Weights of a small sound classifier.
Data: trained on synthesized solo parts of chorales (CocoChorales), 11.3 epochs.
Rows from block 3, named by matrix and row number. Each number is 128 + 32 x the weight over its row's rms, rounded and kept within 0 to 255. All counts start at 0. After the name is the row's rms in percent of the matrix's.
# fc2: first MLP down (model.blocks.3.ff1.fc2.weight, 384x1536), inputs 0-90
fc2.176 094 [137 112 133 144 123 126 166  88 145  89 167 165 168 159 143 132 120 114 192  92 187 160 144 103 109 114 157 133 148 152 145 153 193 104 118 147 137  66 146 149 153 133 104 114 174 201  79 128 146 153 104 127 143  99 169 155 206 127 178 132 145  58 123 164 158 145 108 129 164  99 142 150 124 178  99 149 103 142 102 110 121 144 129  85 141 136 123 159 171 162 137]
fc2.177 098 [ 93 106  97 118 106  93 161  73 140 142 125  85 106 122  89 106 172 120  88 117 158 126 101 112 151 106  66 137 188 175 125 120 151 117 126 126 163 163 157 123 172 101  94 140 103  83 153 132 137 150  87 142 155 123 120 125 138  98 129 167 158 104 152  98  77 157 131 133  99  99 196 172  89  90  92 141 126 160 151 145 109 109 182 153 125 132 183 112  74  92 130]
fc2.178 095 [101 161 187 104 108 155 103  74  72 142  89 129 108 107 172  75 122 153  80 168 117  98 150  86 142 120 176 153  51  92  74  94  98 100 139 137 140 131 121 140 121 139 156 123  97  92  85 113 153 113 100 110 130 158 108 106 149  92 111 145 121 118 183  59 130 145 115 136  89  93 131 141 135 104  95 129 119 122 134 149 181 182 122 149 143 160  71 123 160 129 129]
fc2.179 103 [170  89 130 139 152  83 167 110 148 165 150 100 141 184 156 103 129  76 143 112 171 101 103 151 161 139 126  90 107  87 112 139 114 123 162 102  68 178 121 183 149 131 104 146 126 124 151 153 124 135 132 141 119 129 122 142 138 110 114 160 130 137 171 108 133 137 140  79  79 138 114 106 172 116 131 135 115 102 148 123  94  90 164 174 125 133  34 146 169  82 167]
fc2.180 094 [109 134 106 186 108 177 137 100 131 127  45 133 100 118 134 115  66 120  76 120 142  61 138 100 149 182 130 126 120  96 175 140 135 170  68 104 158 127 127 168 180 130 176 141 120 149 113 162 108 188 100 105 141 124 121 121  71 152 114  75 116 106  23 142 126 129 115 153 164 112 104 144 118 123 120 163 155 157  86 155 132 110 119  91 163 114 110 133 113 132 132]
fc2.181 088 [139 128 173 145 152 114 109 146  83 130 144 118 108 118 173 144 124 140  81 138 182 128 155 115  93 127 176 151 105 111 147 126 137 142 132 113 114  86 141 141 132 172  73 136 112 114 112 139 149 115 136 157 116 131 124 149 106 114 143 119 147  98 175 181 117  99 137 118 106 182 145 175  93 109 130 124 121  93 168 153 122  92 125 163 109  87 134 166  88 142 174]
fc2.182 101 [126 143 194 138 149 120 151 141 125 158 124 130 100  86  63 180 122 109 151 167  59  97 125  70 138 101  81 104  75 124 166 120 153  96 152 170 157 119 169 137 165 155 170 121 152 109 153 155  95 180 121 134 100 158 131 117 101  74 157 136  93 123  90 139 160 162 126 126  88 153 102 113 152 115 100 137 144 183 148  94 175 114  97 124 226 162 127 108 152 100 140]
fc2.183 101 [116 180 186 117 154 133 175  97 107 188 145 144 126 168 105  62 111  67 104 131 108 100 128 154 114 119 153 115 130 130 125 171 113 117 123 148 130 103 113 144 115 128 130 105 126 131  68 152 118 119 113 107 156 113 158 113 184  73 140 150 156 125 162 129 151 156 173 127 128 137 135 117 140 162 121 144 112 113 148  93  86 131 140 108 197 146 156 184 186 138  88]
fc2.184 094 [115 187  97 141 103  68  19 142 135 107 155  95 157 114  94 121 155 124 107 156 156 133 122 179 122 153  77 152 120 115 101 162 158 128  75 166 110 161 141  92  89 155 156 172 154 149 155 153 133  81 188 194 111 165  94 137 121  85 164  93 153 108  68 140 132  80 131 140 114 124 195 114 114 216 104 186  88  80 106 115 112 105 132  47 108  89 159 134 181 161 113]
fc2.185 109 [132 109 118 179 117 185 142 106 113 103  88 180 141 153 197 115  97 122 141 179 151 131 158 167 142  94 132 160 129 132 179 136 129 150 100 123  89 102 142  83  85 156 162 151 127 141 168 141 114 167 145 110 147 197 160 127 127 162 149 127 125 132 120 133 103 135 108 116 154 104 123 112 137 132 178 209  97  42 108 113  81 131 112 153  22 133 112 128  88 126  67]
fc2.186 103 [142 148  91 137 154 145 105 190 129 149 113  99 152 140  78 139  76 106 119 136  84 158 161 120 104 122 133 145 164  96 147 128 132  99 156 176 144 123 130 145 133 150  90 113 125 101 107 110  86  83 124  84 132  96  79 136 131  90 131 123 146 131  99 122  99 117 148 116 185 130 132 151 140 220 116 116 123 142 170 151 159 123 164  90  99 105 181 168 124 157 125]
fc2.187 101 [117 114 135 111 191  99  98 153 136  67 165 124 115 135  72 113 146 150 163 141 125 113  94 176 134 135 137 124 203 116 128 190 144 106 121 105 107 160 108 105 136 152 154 142  90 150 159 100 123 117 149 161  87  93 171 115  78  79 143 100  83 145 134 132 158 136 149 178  36 139 121 118 120 147 121 151 133  79 165 137  97 118 104  99  79  89 180 133 105 142 120]
fc2.188 081 [ 88 159 107 107 106 148 105 157  91 122 138 207 146 111 173  99 137  87 104 131 120  72 148 114 120 177 175 154 173 162 149 118 169 118 133 112 134 107 133 144  86 142 165 144 207  99  64 166 116 113 122 172 164 144 162 189 127 162 155 107 145 161 116  36 140 140 124  93 153 150 131 113 118  74 101 125 129 115 148 160 125 149  96 128 104 102 140 156 194  90 141]
fc2.189 103 [125  85 173 118  52 144 123 147 107 128 129 129 160 158 139 137 151 126 121 131 115 129 155 165 103 102 110  95 136 108 125 185 124 114 136 112 140 125 113 190 150 110  54  86 146 122 162 140  99 179  98 157  93 158 137  99 165 154  98 181 150 123  83 112  40 130 195 128 145  79  95 118 153  88 130  99 132 192 106 150 170 137 152 123 142 110 118  92 159 117 127]
fc2.190 089 [161 127 148 170 129 147 115 225 140  95 101 136  69 109 127 180 115 166  45 187 184 141 141  71 158 118 133 110 132 137 124 113  84 143 156 165  89 134 165 143 147 109 137 141 177 109 123 161 110 118 127 130 130 132 146 148 114 148 156 116 150 169 125 153 122 152  95  84 126 145 145 134 124  91 155 195 169 151  92 116  99 109 204 190  50 122  88 131 144 170 137]
fc2.191 090 [154 126 106 153 165  82  93 116 136  68 141 152 121 158 191 127  96 140  94 105 124 102 132 135 140 108 137 147 127 108  97 106 124 116 163 109 109 146 119 108 143 150  96 150 139  95  97  94 141 145  99 116 165 172 143 179 136 160 168 169 146 117 143 159  82  67  92  67 125 124 159  72 113 148  95 128 126 113  87  89 107 125 161 182  78 108  76 149 160 160 114]
fc2.192 100 [142 102  92 123 168  91  91  76 141  87 124 122 180 133 178 134  94 123 152  94 144  94 173 180 120 153 111 120 143  88 108 161 152 133 226 153 123 119 155   9 125 112 147 131 114 133 100 146 157 125 103  81 110 114 150 150 150 199 162 179 137 136 139 145 131 110 144 159 137 132 124 137 156 149 100 149  95 132  60 114 111 139 155 151  63 160  78 173 151 128 153]
fc2.193 106 [140  63 104  87  70  69 178  87  71  94 119 127 133 163 142  62  90  85 136  85 157 135 131 124  94 150 104 164 115 118 104 159 144  85 117 128 176 100  96 113 110 111 128 122 162 136 134 188 135 109  64  68 124 165 121 118 163 141 131 154 127  98 136 153 116 116 129 188 148 135  83 129 124 126  98 130 112 152  98 128  86 119 117  86  74 120 103 153 154  76 119]
fc2.194 104 [133 143 187 101 107 148  88  98 119  73 121 144 142 145  97 104 114 212 178 156 134  95 117 164 135 127 154 162 121 102 171 166 138 167 115 107  98 125 126 115 103 156 110 122 138 121 121 158  94 107 238 155  97 124 140 142 156 153 123 160 125 121 147 168 142 123 142 133 106 131 161 150  59 185 129 175 151  85 147  61 124 104 147 129 176  97 108 158 177 198 129]
fc2.195 100 [ 63 160  85 117  93 199 207 173 119 177 110 126  78 114 160 153 155 131 107 120  95 136 112  53 144 123 151 124 130 138 136 121 136  66  83 124 163 158 133 183 153 104 133 160 196 111 140 154 126 116  85 103 148 182  95 144  73 140 136 117 134 129 152 163 120 125 150 127 106 159 177 148 113 176 130 231 157 193  92 138  96 145 118 137 123 162 134 114 105 103 141]
fc2.196 091 [132  97  68 131 147 126 119  89 108 113 120 123 175 126 113 134 141 188 193 172 136 129 128 186 116  97 136 174  74 129 139 117 141 138 155 120 133  98  95 141 116 109  95 117  67 139 122 157  78 139 143 144  73 111 148 129 100 185  92 152 132 144 131  86 106 100  80 145  86 143 129  93 103 121 127 107 140 108 110 112 105 113  62 150 116  94  95 157  18 131 126]
fc2.197 101 [102 141 152 111 118 101 127 158 109 161 122  85  97 105  68 142 158 122 122 116 114 167  94  90  74 156 126 159 121 107 134  86 125 123 174 148 129 127  78 122 113 112  62 153 163  97 166 109  82 125  78 104 131 113 108 147 118 143 137  69 114 122 181  89 175 122 134 117 157 124 143 102 138 128 103  80 128  65 103 113 116 146  52 162 122 112 180 102 120  86 165]
fc2.198 099 [105 123  85 126  87 190 122  85 154  66 122 187 149 151 117 179 119 128 125 126 139 135 112 119 136 156 113 166 151  95 115 166 148 160 176 130 152 112 122 128 108 113 115  98  99 109  90 130 132 152 147 130 172 136 153 135 129 158 103  97 111  81 149 144 123 170 141 127 152 132 136  88 156 128 203 113  91 195 128 139 109 129 122 153  70 149  98 151 144 134 113]
fc2.199 100 [128 125  53 153 126 143 126 116 142 140 117 121 157 162 145 160 160 130 127 110 149 118 142 124 155 118 159 155 110  71 126 117 143 135 149 142 157 168 124  75 180 147 128 142 141 122 182 161 129 123 134 140 129 129 136 111  76 190 170 138 163 138 208 129 137  94 158 167 136  93 121 113 165  90 136 136 155 116  98  73 110  94  90 123  61 131 131 137  88  76 150]
fc2.200 108 [112  71 126 152  98 114 162  56 149 110 126 142 122 144 194  97 155 100 127 164 111 168 154 153 136 109 135 167 183  97 115 125 146 162  81 126 184 153 132  92 149  86  94  95 134 115 109 148 117 130 139  77 138 158 124 158 103 165 103 148 135 122 116 156  46 141 116 138 162 155 141 121 129 130 167 159  77 190  67 109  91 162 157 109  97 148 193 144  70 107 149]
fc2.201 101 [112  92 190 134  88  92 104 146 153 125 159 137 118 137 150 151 136 153 134 155 144 121 126 181 158 104 164 141  28 100 100 178  94 123 116 115 145 120 123 113 111 155 157 107 112 132 126 138 111 154 149 110 122 179 160 119 180 161 116 122 143 174 113 132 113 180 179 131 164 136 139 113 148  87 123  64 156 179 113 136 154 145 114 135 170 158 103 157 184 143 134]
fc2.202 117 [128 171  94 118 152 145 143 236 141 164 136  92  52 160  30 166 161 133  91  88 138 133  95  70  88 139 100 129 128 124 129  76  99 121 129  94 109 149 123 119 141 140 145 163  78 140 168 148 104 119 146 146 115  98 130 128 102 160  94  64 116 110 146 126 186 102 139 109 129 119 127 132 117  30 113  72 218 134 135 136 108  92 106 155  71  79 155  58 141 149 113]
fc2.203 097 [134 138 135 119 173  98 187 134 154  87 117 142 139 167 109 165  96 140 124  95 104 144 143 121  82 129 134 111  76 154 145 161 111 146 139 137  95 110  89 126  87 144 116 127 138 155 112 150 122 176 114 111 181  96 148 129 189 160 130 117 138 117 135 143 122 103 138  96 156 135 109 144 109  81 111 136 133 102 128 154 104 129 142 123  85 142  99 139 122  94 117]
fc2.204 101 [ 92 117 167  81 138 149  78 114 155 140 126 158  84 130 155 175 115 180 125 122 153 110 137 129  89 141 113 106  93 115 121 118 139 116 112 110 124 140 126 122 124 141 133 160 152 165 112 121 112 154 151 144 106 123 142 168 135 133  70  96 140 136 184 122 106 128 129  91 123 121 174 174 125  93 149 121 104 159 138 152 133 131 133 153 158 157  74  56 133 189 123]
fc2.205 107 [160 166 149 172 124 108 125 132 127 131 111 161 165 158 147 111 145  83 175  78 202  62 122 102 107 125 155 129 110 149 189 112 148 121 159 156 141 139 120 115 103 103  81 149 125 138 108 162 134 105 114 137 107 101 110 140 162 104 132 187 141 121 222 132 107 125 136  59  98 121 129 146 199  72  84 104 146 103 134 164 152 166 181 220 161 113 107 147 148 107 123]
fc2.206 108 [168 137 114 105 160  67  91 114 117 142 117  65 101 116  84 230 125 119 139  79  68 135 132  70 127 130 113 145 145 131 139 122 108 114 134 144 143 107 113 172 145 129 122  97  98 128 152 141 125 105 134 119 115 103 162  99  42 110 188 104 149 165  79 136 145 104  87 151  82 110 110 110 124 152 108 181 174 153  97 104 140 149 122  87 138  85 164  44 127  82 122]
fc2.207 092 [124 123 132 109 117 142 132 157 134 161 145 157 132 114 140 166 140  93  99 195  59 158 133 131 115 145 121 111  77 105 101 113 160 111  85  71 118 169 122 130 139 160 159 120  56 104 169 114 123 175  90 120 190 121 137 153  65 162 123  84 108 150 126 113 125  84 133 122 118  99 121 124 125 120 179 161 183 106 113  67 148 124  84  94 152 115  87 140  84 139 169]
fc2.208 101 [163 167 105 145  68 126 115 171 106 141 115 116 131  95  69 141 128 174 159 126 178  77  98 120 145 118 106 150 133 102 153 191 144 138  71 115 109 120 141 212 134 114  89 122 145 132 152 136 129  60 137 182 124 139 147 156 187  66 139 152 130 126 113 100 117 129 173 148 139 144 134 112 162  98 129 160 173  79 143 105  92 141 163 133 137 125 125 137 126 152 148]
fc2.209 103 [126 145 158 103  90 110  94 141 118 126 136 117 163 112 109 189  92 122 121  98 108 142 126 153 138 134 144 152 191 129 149  99 119 151 108 143 159 119  91 103 113  72 110  81 141  99 160 121 107 187 164 153  81  92 105  90 127 142 106 160 111 153 132 137 114 122  97  97 133  92 109 131 129 166  88  82 112 152 139  78 150 108 119 151 113 109 155 103  83 105 132]
fc2.210 095 [125 125 100 103 128 157 122  83 139 151 120 141 128 130 171 216 133 141 157 159  84 129 152 193 133 141  92 131 112 125 141 180 114  99 170  85 121 114 115 145 169  97 101  82 101 134 146  93 134 185 121 107 161 133 141 155 107 146  47 129 137 116 116 134 126 116 205 110 100 132 116 149 143 164 152  97  83 225 103 162 177 138 101 114 150  71 131 124  79 100 131]
fc2.211 088 [157 102 124 160 110 186  63 166  71 183 158 132 128  91 154 182 134  98  81 155  98 126 160  68 121 129 130 117 166 186  92  84  68  89  93 131 129 147 150 128 106 136 136 119 104 118 138  95  99  68  65 167  76 134 121 120 145 103 100  82 110 148 100 161 142 137  84 139 169 167 164  93 132 118 147 130 144 126  76 123 144 160 124 127 140 144 151  83  88 146 156]
fc2.212 095 [134 182 175 125 106 138 131 168  79 139 148 119 121 141  72 151 135 147 153 140 137 145 102 123 114 164 106 114 107 140 113 117 140 116 127 153 103 104 128 180 107 185 133 177 141 151 142 108 157 104 128 102 144  86  95  99 148 129 157 109 132 118 106 151 142 101 110 167 158 152 161 158 131 158 124 180 160  73 154 120 159  99 126 156 115 121 140  99 110 178 142]
fc2.213 098 [117 103  82 115 131 143 129  48 120 116 111 127 138 150 129  87 127 166 163 125 164 170  66 155 160  98 146 115  81 199 142 138 128 112 171 170 165 116 143  48 110 178 199 152  72 137 114 127 133 169 126  65 109 146 143 163 178 147 111 111 125 144 128  94 136 108 153 104 186 142 122 128 114 231 110 160  79 142 125 149  93 138  84 156 102 141 147 154 143 137 153]
fc2.214 112 [108 180 122 130 164 107 150 179 184 162 121 112  42 132  91 102 106  86  90 135  50 118 162  76 164 124 104 119 138 108 132 115 125  46 141 121  74 124 107 141 122 113 177 130 145 125  83 106 105  63 144 100  97  90 108 116  57  62 132  88 119 106 156 153 147 128 167 116  76 134 122  94 155 108  92 107 170  60 140 106 165 120 174 121 134 116 173 186 133  77 127]
fc2.215 088 [135 205 104 142 143 161  99 108 138 142 122 125  67  72  78 138 160 117 104  82 117 137 156 120 110 158 115  85 143 131 132 164 153 157 119 124  74 158 133 127 131 133 158  89 151 141 141 182 121 137 151 147 113 158  96 148 163 131 139 107 153 126 122 102 172 116 151 158 128 112  78 108 130  61 146 102 178  95 100 170  98 127 103  62  62 138 123 154 170 135 151]
fc2.216 082 [147 154 149 140 119 153 105 159 124 182 136 164 180 183 200 110 156  54  94 142 114 119 179  88 110 142 122 186 138 135 133 132 112  64 114 119  60 149 103 164 140  86 120 171 150 121  52 135 152 134  94 143 179 157 143 136 128 126 144 135 121 169 133 158 108 154 155  95  97 119 101 128 173 113  96 115 128 165 133  60 146  99 139 193  58 168 122  93 108 127 162]
fc2.217 094 [138  90 121 107 133  98 170 121  76 121 157 105 108 103  71 125 151  94  62 138  86  48  86  83 139 109 183 140 187  87 144 103  85 132 159  86 134 140  98 157 123 139 190  87 151 169 161 179 157 136 117 120 109 122 132 163  65  94  74  67 106 136 170 165 130 126 127 136 143 131 171 118 152 158 118 172 116  99 166 155 215 155 137 137 185 136 168 102 114 145 120]
fc2.218 099 [143 171 134 165 122 182 106 150 136 120 181 151  97 156 124 189 118  98 128 145 162  94  93  92  48 161 120 109 139 123 104 111 128 201 114 158 138 155 151 171 116 131  95 121 122 135 122 132 139 176 132 163 123 131 139 139 121 141 143 137 145 163  92  59 151 117 102 150 236 133 106  87 149 163 164 132 163 124  93 175 137  83 123  85 150 176 159 164 123 144 133]
fc2.219 082 [ 93  72 183 178 114 200  70 161 162 141  66 171 132 132 199 159 111 133  76 120 132 143 121  90 103 111 141 171  78 137 140 106 115 117 107 123 129 145 190  99 123  62 123  83 116  97 138 122 178 182  96  76 130 159 132 173 139 124 137 119 107 118  88 138  99 208 118 126 182 107  97  86 122 130 167 110 149 145 150  99 111 129 160  78 131  88 116 151 161 113  82]
fc2.220 105 [158 174 139 123 104  89  94 171 131 105 102  90  87 115 121 128 130 106  87  81 172 133 166 126  61 137  89 114 156 138 135 108 126 150 150 139 142 130 177 164 111  96  80 110 100 156 128 106 152  85 139 133 148  84 141 143 163 164  88 151 118 135  83 122 109 140 136 114 110 112 134  94 124 116 111  64 136  91 162 123 140 124 130  73 177 127 179 131 202 168 122]
fc2.221 099 [124  85 125 112 142 124 106 133 157 115 111 145 155 123 109 135 137 145 124 174  98 115 137 126 163 168 118 144 137 152 121 129 124 135 123 108 103 161  99  45 146 110 155 161 132 135 115 114 126 137 159 131 127 146 100 100  93 194 137 107 117  97 119 123 157 165 141 116 132 130 157 157 150 186 132 118 128  70  86 121  94 141 152 134 116 146  76 119  55 133 152]
fc2.222 096 [117 103 114 152  61 185 115  94 116  86 160  96  97 126 127 160 106 128 138  53 116 142 107  51 116 149 157  83  87 128 117 154 118 158  86 119 137 168 173 129 115 132 111 119 115 101 127 128 142 189  94  93 106 130 129 121  80 118  80  99 134 132 113 192 112 138 106  92 156 142 114 140  84  99 188 111 110 146  82 147  80 115  35  93  90 129 172 149  98  76  81]
fc2.223 098 [135 143 162 111 107 115 112 155 112 129 181 130 180 132 163 174 166 105 166 135 124 145 123 196  48 130 128  86 165  97  89 179 148 157 123  92 152 140 103 142 171  70 170 136 130  89 144  85 155 188 114 171 115 126 159 111 161 147 123 176 148 166  95 190  95 132 138 102  85 137 128 125 137 250 100  89  71 173 128 132 151 128 163  52 107 145 125 177 110 150 122]
fc2.224 104 [126  99  84 159 129 135 128 127  97 123 115 121 111 110 105 111  96 174  91 119 103 145 107 114 113 132 144 112 117 147  99  80 111 194 194 147 118  89 131 124  86 108 107 149 119 137 189 127 146 133 133  74 112 138 129 122 113 110  88  72 120 158 111 136 111 138 145 165 149 152 122  88 175 126 152 167 118  67 124 120 116 156 136 163 118 136 125  64 105 130 117]
fc2.225 098 [179 142 150 222 177  95 135 116 132 154 132 148  89 146 153 138 147 152 115 108 118 131 166 105 143 116 165 171 161 175 172  98 129  58 174 138 166 125 117 165 156 120 102 111 160 121 179 135 141 151 149 143 115 147 151 155 100 150 147 190 115 133 191  97 159 173 182  92 132 173 139 187 121 142 151 153 138 131 182 133 174 142 165 152 159 150 153 106  77 121 119]
fc2.226 101 [104 131 125 153 154 171 119  99  93 143 107 126 233 131 135 142 118 129 148 109  98 120 116 131 154 166 163 113  72 140 138 162 122 152  82 103 114 133 138  89 152 128 148 116 121 130 127  89 201 142 119  83  98 142 120  95  99 175 143 156  96 144 122 174 160  99 131 242 159 104 119 124  92 172  95 186 159  83 106 131 144 169 106 128 118 132 108 132 109 117 126]
fc2.227 110 [104 143 134  73 139 112 111  79 109 106  79 157 141 125 154 149  99 156 181 128  77 102 152 184 155 131 128 136 148 146 155 157 124 127  80 143 160  91 125 103 126 106 135 101 111 116 197 149 128 145 178 154 126 145 162  94 103 173 146 108 141 123 145  93  52 119 107 109 117  98 129 115  60 142 165 180  90 151  80 109  88 155 143 147  98 102 140  97  93 132 139]
fc2.228 108 [146 116 160  98 132 148 166  84 154 178 105 113 198 143 114  93 120 128 180 100 139 123 111 173 187 125 174 122 117 149 123 160 136  95  77 167  74 112 164  93 112 209 139 128 136 141 121 149  85 114  95 112 148 110 106 123 164 116 157 133 143 116  92 132 152 128 123 134 132 124 154 124 160 141 131 159 111  69 173 139  61 145 145  94 153 138  75 197 154 179 147]
fc2.229 098 [111 131 164 169 145 140 128 161 137 191 102 116 143 116  96 123 111  47 107 124 117 138 165 105 106 146 152 144  88 121 119 127 128  36 165  78 115 119 176 113 146  92  80 142 142 112  87 124 150 155  82 107 100 141 106 189 201 144 161 185 129 100 151  99 164 170 152 123 179 119 103  84 176  55 114  99 161 105  84 142 157  77  94 181 174 125  72 124 132 110 159]
fc2.230 098 [154 111 128 139 104 146 141  27 140 145 133 137  75  98 175 109 134 103 158 145 102 102 156 120 191 120 152 145 149 153 127  83 125 103 105  99 177  93  98 167 102 177 138 145 149 151 131 107 154 112  96 102 123  94 160 140 129  98 155 129 122 145 103 136 123 185 132  94 108 152 105 159 102 107 143 163 129 136 169 139 165 117 150 119 111 114 112 164 167  91 132]
fc2.231 094 [128 105  75  90 167 121 112 151 106 114 149  63  91 143 112 169 115 126  98 147 133 124 140 113 128  92 115 131 145 119  90 130 107 100 106 138 119 154 191 120 125 169 104  91 174 126 102 192 115 122 121 206 164 118 132 106  57 129 118 149 105 129 112 194 126 104 149 114 125 129  94 139 129 123  83 155 113 146 163 109  78 122 114  50  87 133 186 139  73 118  91]
fc2.232 099 [114 122 142  94 130  40 153 140 102 137 135  93 123 137  85 130 101 108 127  66 147 125 138 148  45 110 106 122  95 159 135 118  90 111 161 160  50 123 159  81 128 102  84 162 134 131  85 174 108  76 122 117 131 128  90 149 155 150 145 121 138 157 169 121 125 121 105 115 125  91 129 133 170  97  76  47  63 100 139 102 172 102 121 163 148 104  76  87 177 117 157]
fc2.233 096 [120 107  90 163 136 129 102 128 154 122 134 169 103 139 138  69 123 143  80 104 191 147 132 151 163 133 142  99 113 130 134 155 136 106 130  95  94 132  85  67  94 156 158 158 154 144 149 128 118 110  74 154 121 117 111 135 158 122 102 120 123  99 168 121 138 158 147 130 101 109 123  96 155 135 199 154  93  82 171 104  70 145 146 158  34 173 132  98 149 119 134]
fc2.234 103 [108 130 122 104 168 146 103 135 154 216 114 139  61 139 183 151 138 110  72 133  65  99 116  57 161 116 122 151 111 108 117  98 135  54 141 165 177  78 133 188 149 108 174 109 130 144 125 110 155 152 146 151 108 163 166 131 109 103  49 115 126 153 183 153  98 133 123 104  56 107 147 118 151  89  98 103 204 157 129 107 124 112  88 216 123 114  75  87  62  63 136]
fc2.235 097 [120  82 125 142 142 177 154 164 160 176 115 133  78 112 168 163 117 164 108 131 165 148 132  97 129 114 125 151 125 129 131  74 133 128 123 108 174  96 157 143 104 151 123 155 113 152 133 124 122 135 126 170 119 124 118 129 114 144  88 117  95  71 113 136 109 156 151  69  75 176 148 141 150  62 156 144 141 161 157 115 136 137 119 132 165 145  95  90 141 121  87]
fc2.236 099 [168 144 134 132 154  80 165 175 109 164 163  94 133 104  82 119 102 105 192  87 104 135 153 128 121 127 134 169  79 170 107 153 150 117 155 150 177 168  98 187 181 104 119  95 113 134 111 156 122 137  78 116 114 113 104 114 120 100 165 134 146 117  96 132 146  96 117 107  91  90 139 125 150 132 109 127 140 224 141 135 173 128 161  71 188 128 158 121 153 118 121]
fc2.237 101 [127 151 184 122 118 168 156 165 163 154 121 111  62 117 141 119 165 116 123 157  82 142  97  83 159  92 173 122 134 197 137 121 113  56 108 125 128 137 115 223 163  91 148  96 188 153 144 131 115 128 151 120 139 116  78 119  71 108 163  82 155 120  83 121 142 144 161  96 118 128 139 145  83 110 139 102 168 153 149 130 155 124 127  59 162 116 197 131 139  68 124]
fc2.238 105 [158 116 163 134 119 149 161  77 134 106 159 154  75 161 101 119 128 161  86 173 157 120 104 118 137 131 161 161 147 158 126  93 141 122 115 137 100 111 100 143 101 117 142 142 117 137 138 126 126 106 170 149 149  78 100 149 130 128 136 151 135 112 120 137 138 134 134 160  32 140  94 150  99 204 149 108 148 115 124 109 166  82 134 124 184  83 126 111 138 151  93]
fc2.239 088 [124 177 145  90  89 131  74 156  98 105 148  72 113 106  88 148 145  73 114 146 106 134 182 130  82 133 110 144 157 161 150 162 125 130 116  95 113 119 134 136 170 151  83 124 138  97  81 170 105  99 107 101 104 130 154 135 168 113 128 144 119 117  83 149 119 109 173 112 202 120  91 113  84 125 156 157  90  88  83 156 126 140  98  50 165 129 173 121 149 162 152]
fc2.240 105 [ 95 123 130 118 129 119 118 162 113 151 121 128 132 127 147 197 104 197 175 129  79  96 136 136 142 100 131 107 143 180 120 114 136  98  91 138 137 147 131 195 131  85 117  87 131  94 195 144 119 157 129 164 139 116  89 106  78 141 108 122 128  75 137 121  94 127  95 111  32 138 133 155  76  91 169  90  94 153 141 148 101 111 131  53 118 158 147  83  71 130 131]
fc2.241 109 [156 129 177 130 110 190 127 103 130 106 142 145  87  80 127  94 122 140 124 143 154 128 140 140 168 150  47 142 111 154 110 131 118 108 115  87  94 139 119 143 106 201 190 160  93 120 148 142 114 112 135 157 143 134 167 111 126 118 153 124 117 104 131 106 144 126  89 149 177 169  91 115  88 168 135 151 158  90 134 128 171 128  80  85 109 102 103 144 184 186 101]
fc2.242 101 [143 116 122 134 168  78 138  83 147 108 142  85 199 139 136 136 125 181 179 140  62 140 135 220 139 144 138  96  91 155  66 196 110 131 100 147 132 113 126 165 136 116 209 101 152 107 128 154 132 112  91 104 124 123 152 155  96 119 145 118 147 144 129 111 128 133  88 202 118  94 144 119 130 181 119 130 116 126 118 198  95 145 110 102 161 159 174 153 100  59 141]
fc2.243 098 [101 175 105 135 196 107 154 155 110 130 177 132  68 145 112 141 109 166  50 139 122 106 122 112 126 136 159 110 210  96 151  93 144 148  89  96 110  95  95 155 116 108 157 102 139 161 166 141 118  81 194 152 131  93 113 121  73 116  98 136 113 125  84 182 120 127 157 139 138 108 102 126 127 106 150 156 194 177 180 106  65 136 139 139 110 131 181 117  99 135 123]
fc2.244 100 [116 114 186  85 135 135 117  97 133 138 120 162 188 127 153 105 100 150 131 132 133  71 132 180 124 142 120 129  77 145 120 130 130 107 125 114  88 100 125 143 163 131 162 139 152 119 124 133 138 137 144 117 104 135 161 140 110 146 135 125 160 188 163  94 150 105 125  76 108 133  96  87 158 197 150 137 116 100 171  97 157 118 137 158 233 143 142 155 139 154 127]
fc2.245 111 [104 153  97 133 193 111 135 147 126 155 111 107 131 120 105 162 103 157 104 137  19 152 145 104 155 144 123 133  78 130 128  73 109  37 121 106  47 153 128  78 105 125 208 125 157 107 152 168 139  98 108 107 118 132 108 138  27  89 225  60 121 117 144 173 137 127 138 149 104  79 142 172 148 134  97 138 128 117 149 102 126 144 112 116 136 143 172 119  94  56  97]
fc2.246 103 [142 152  95 117 165  56 158 118 155 196  94 110  87  86 145 217 145 131  75 124  89 130 137  76 139 154 152 129 150 140 136  99 141 127 147 147 122 176 120 158 170  75 165 197 169 119 153 145 126 101  91 130  95 142 146 113  66 105 174  60 104 177 139 161 138 110 140 130  78 146  98 105 155 174  88 206 152 128  99 121 118 134 110  33 148 136 134 109  83 144 153]
fc2.247 103 [ 85  37 111 117  95 153 112  71  82 104 101 128  98 157 134  85 128 138 138 133 132 150 134 200 172 124 107 103 133  81  96 108 137 103  93 148 110 174  73  70 159 128 118 141 133 177 111 167 124 116 148  34 141 139 165 113 120 122 169 165 147 104 120 135  59 155 111 144  98  78 126 126 102 209 124 202  60 183 105 102 112 148 108 124 132 143  79 194 101 103 117]
fc2.248 105 [110 157  55 114 131 154 171 180 115 150 175  66  57 153  95 152 123  56 108  88 118 152 160 102 133 114 117 155 117 127 100 127 136 117 124 112 117 162 157 184 123 159 121 133 120 184  96 123 150 115  74 155 132 106 124 131 111  61 138 141 130 113 158 103 193 138 149  80 150 141 100 143 129  77 126 146 186 127  68 148  56 158 142 133 116 102 138 103 162 128 147]
fc2.249 099 [167 169  78 136 119 141 126 108 108 147 167 129 154 115  80 108 160 121 167 134 181 111 153 154 171 113 155 141 143 107 143 152 178 117  66 122 158 138 103 123 123 100 122  95 126 144 123 123 137 112 128 119 136 140 133 149 127 117 141  56 144 156 120 151 148 144 105 155 135 153 139 119 101  91 118 204 106 101 145 149  76 104 112 101  89 153 158 132 106 157 142]
fc2.250 087 [129 150 105 144 121 174 106 124 126 115 144  93 179 128 166 107 138 101  82 143 158 105 113  75 183 159 109 125 127 154  87 187 175 154 106 132 135 110 118 126 157 127 130  81 148 100 166 145 152 161 157  97 187 167 149 131 132 218 121 124 137 155 140 117 168 136 106 109 180 170 160 146 102 144 129  60 152 112 116 197 145 118 127 143 140 136  92 122 166 112 133]
fc2.251 101 [141 151 123 115  14 157 116 125 168  54 175 177 157 133 177 129  95 118 187 129 197 106 131 113  66 111 160 126 138 127 137 181 134 159 124 178  71 146 162 142  98 203  61 115 182 164  86 130 135 147 173 158 115 111  78 118 180 114 126 208 101 124 116 101 151 192 143 136 176 116 107 125 102 106 125  73 120 132 147 165 132 142 162  82 109 111 103 181 173 191 120]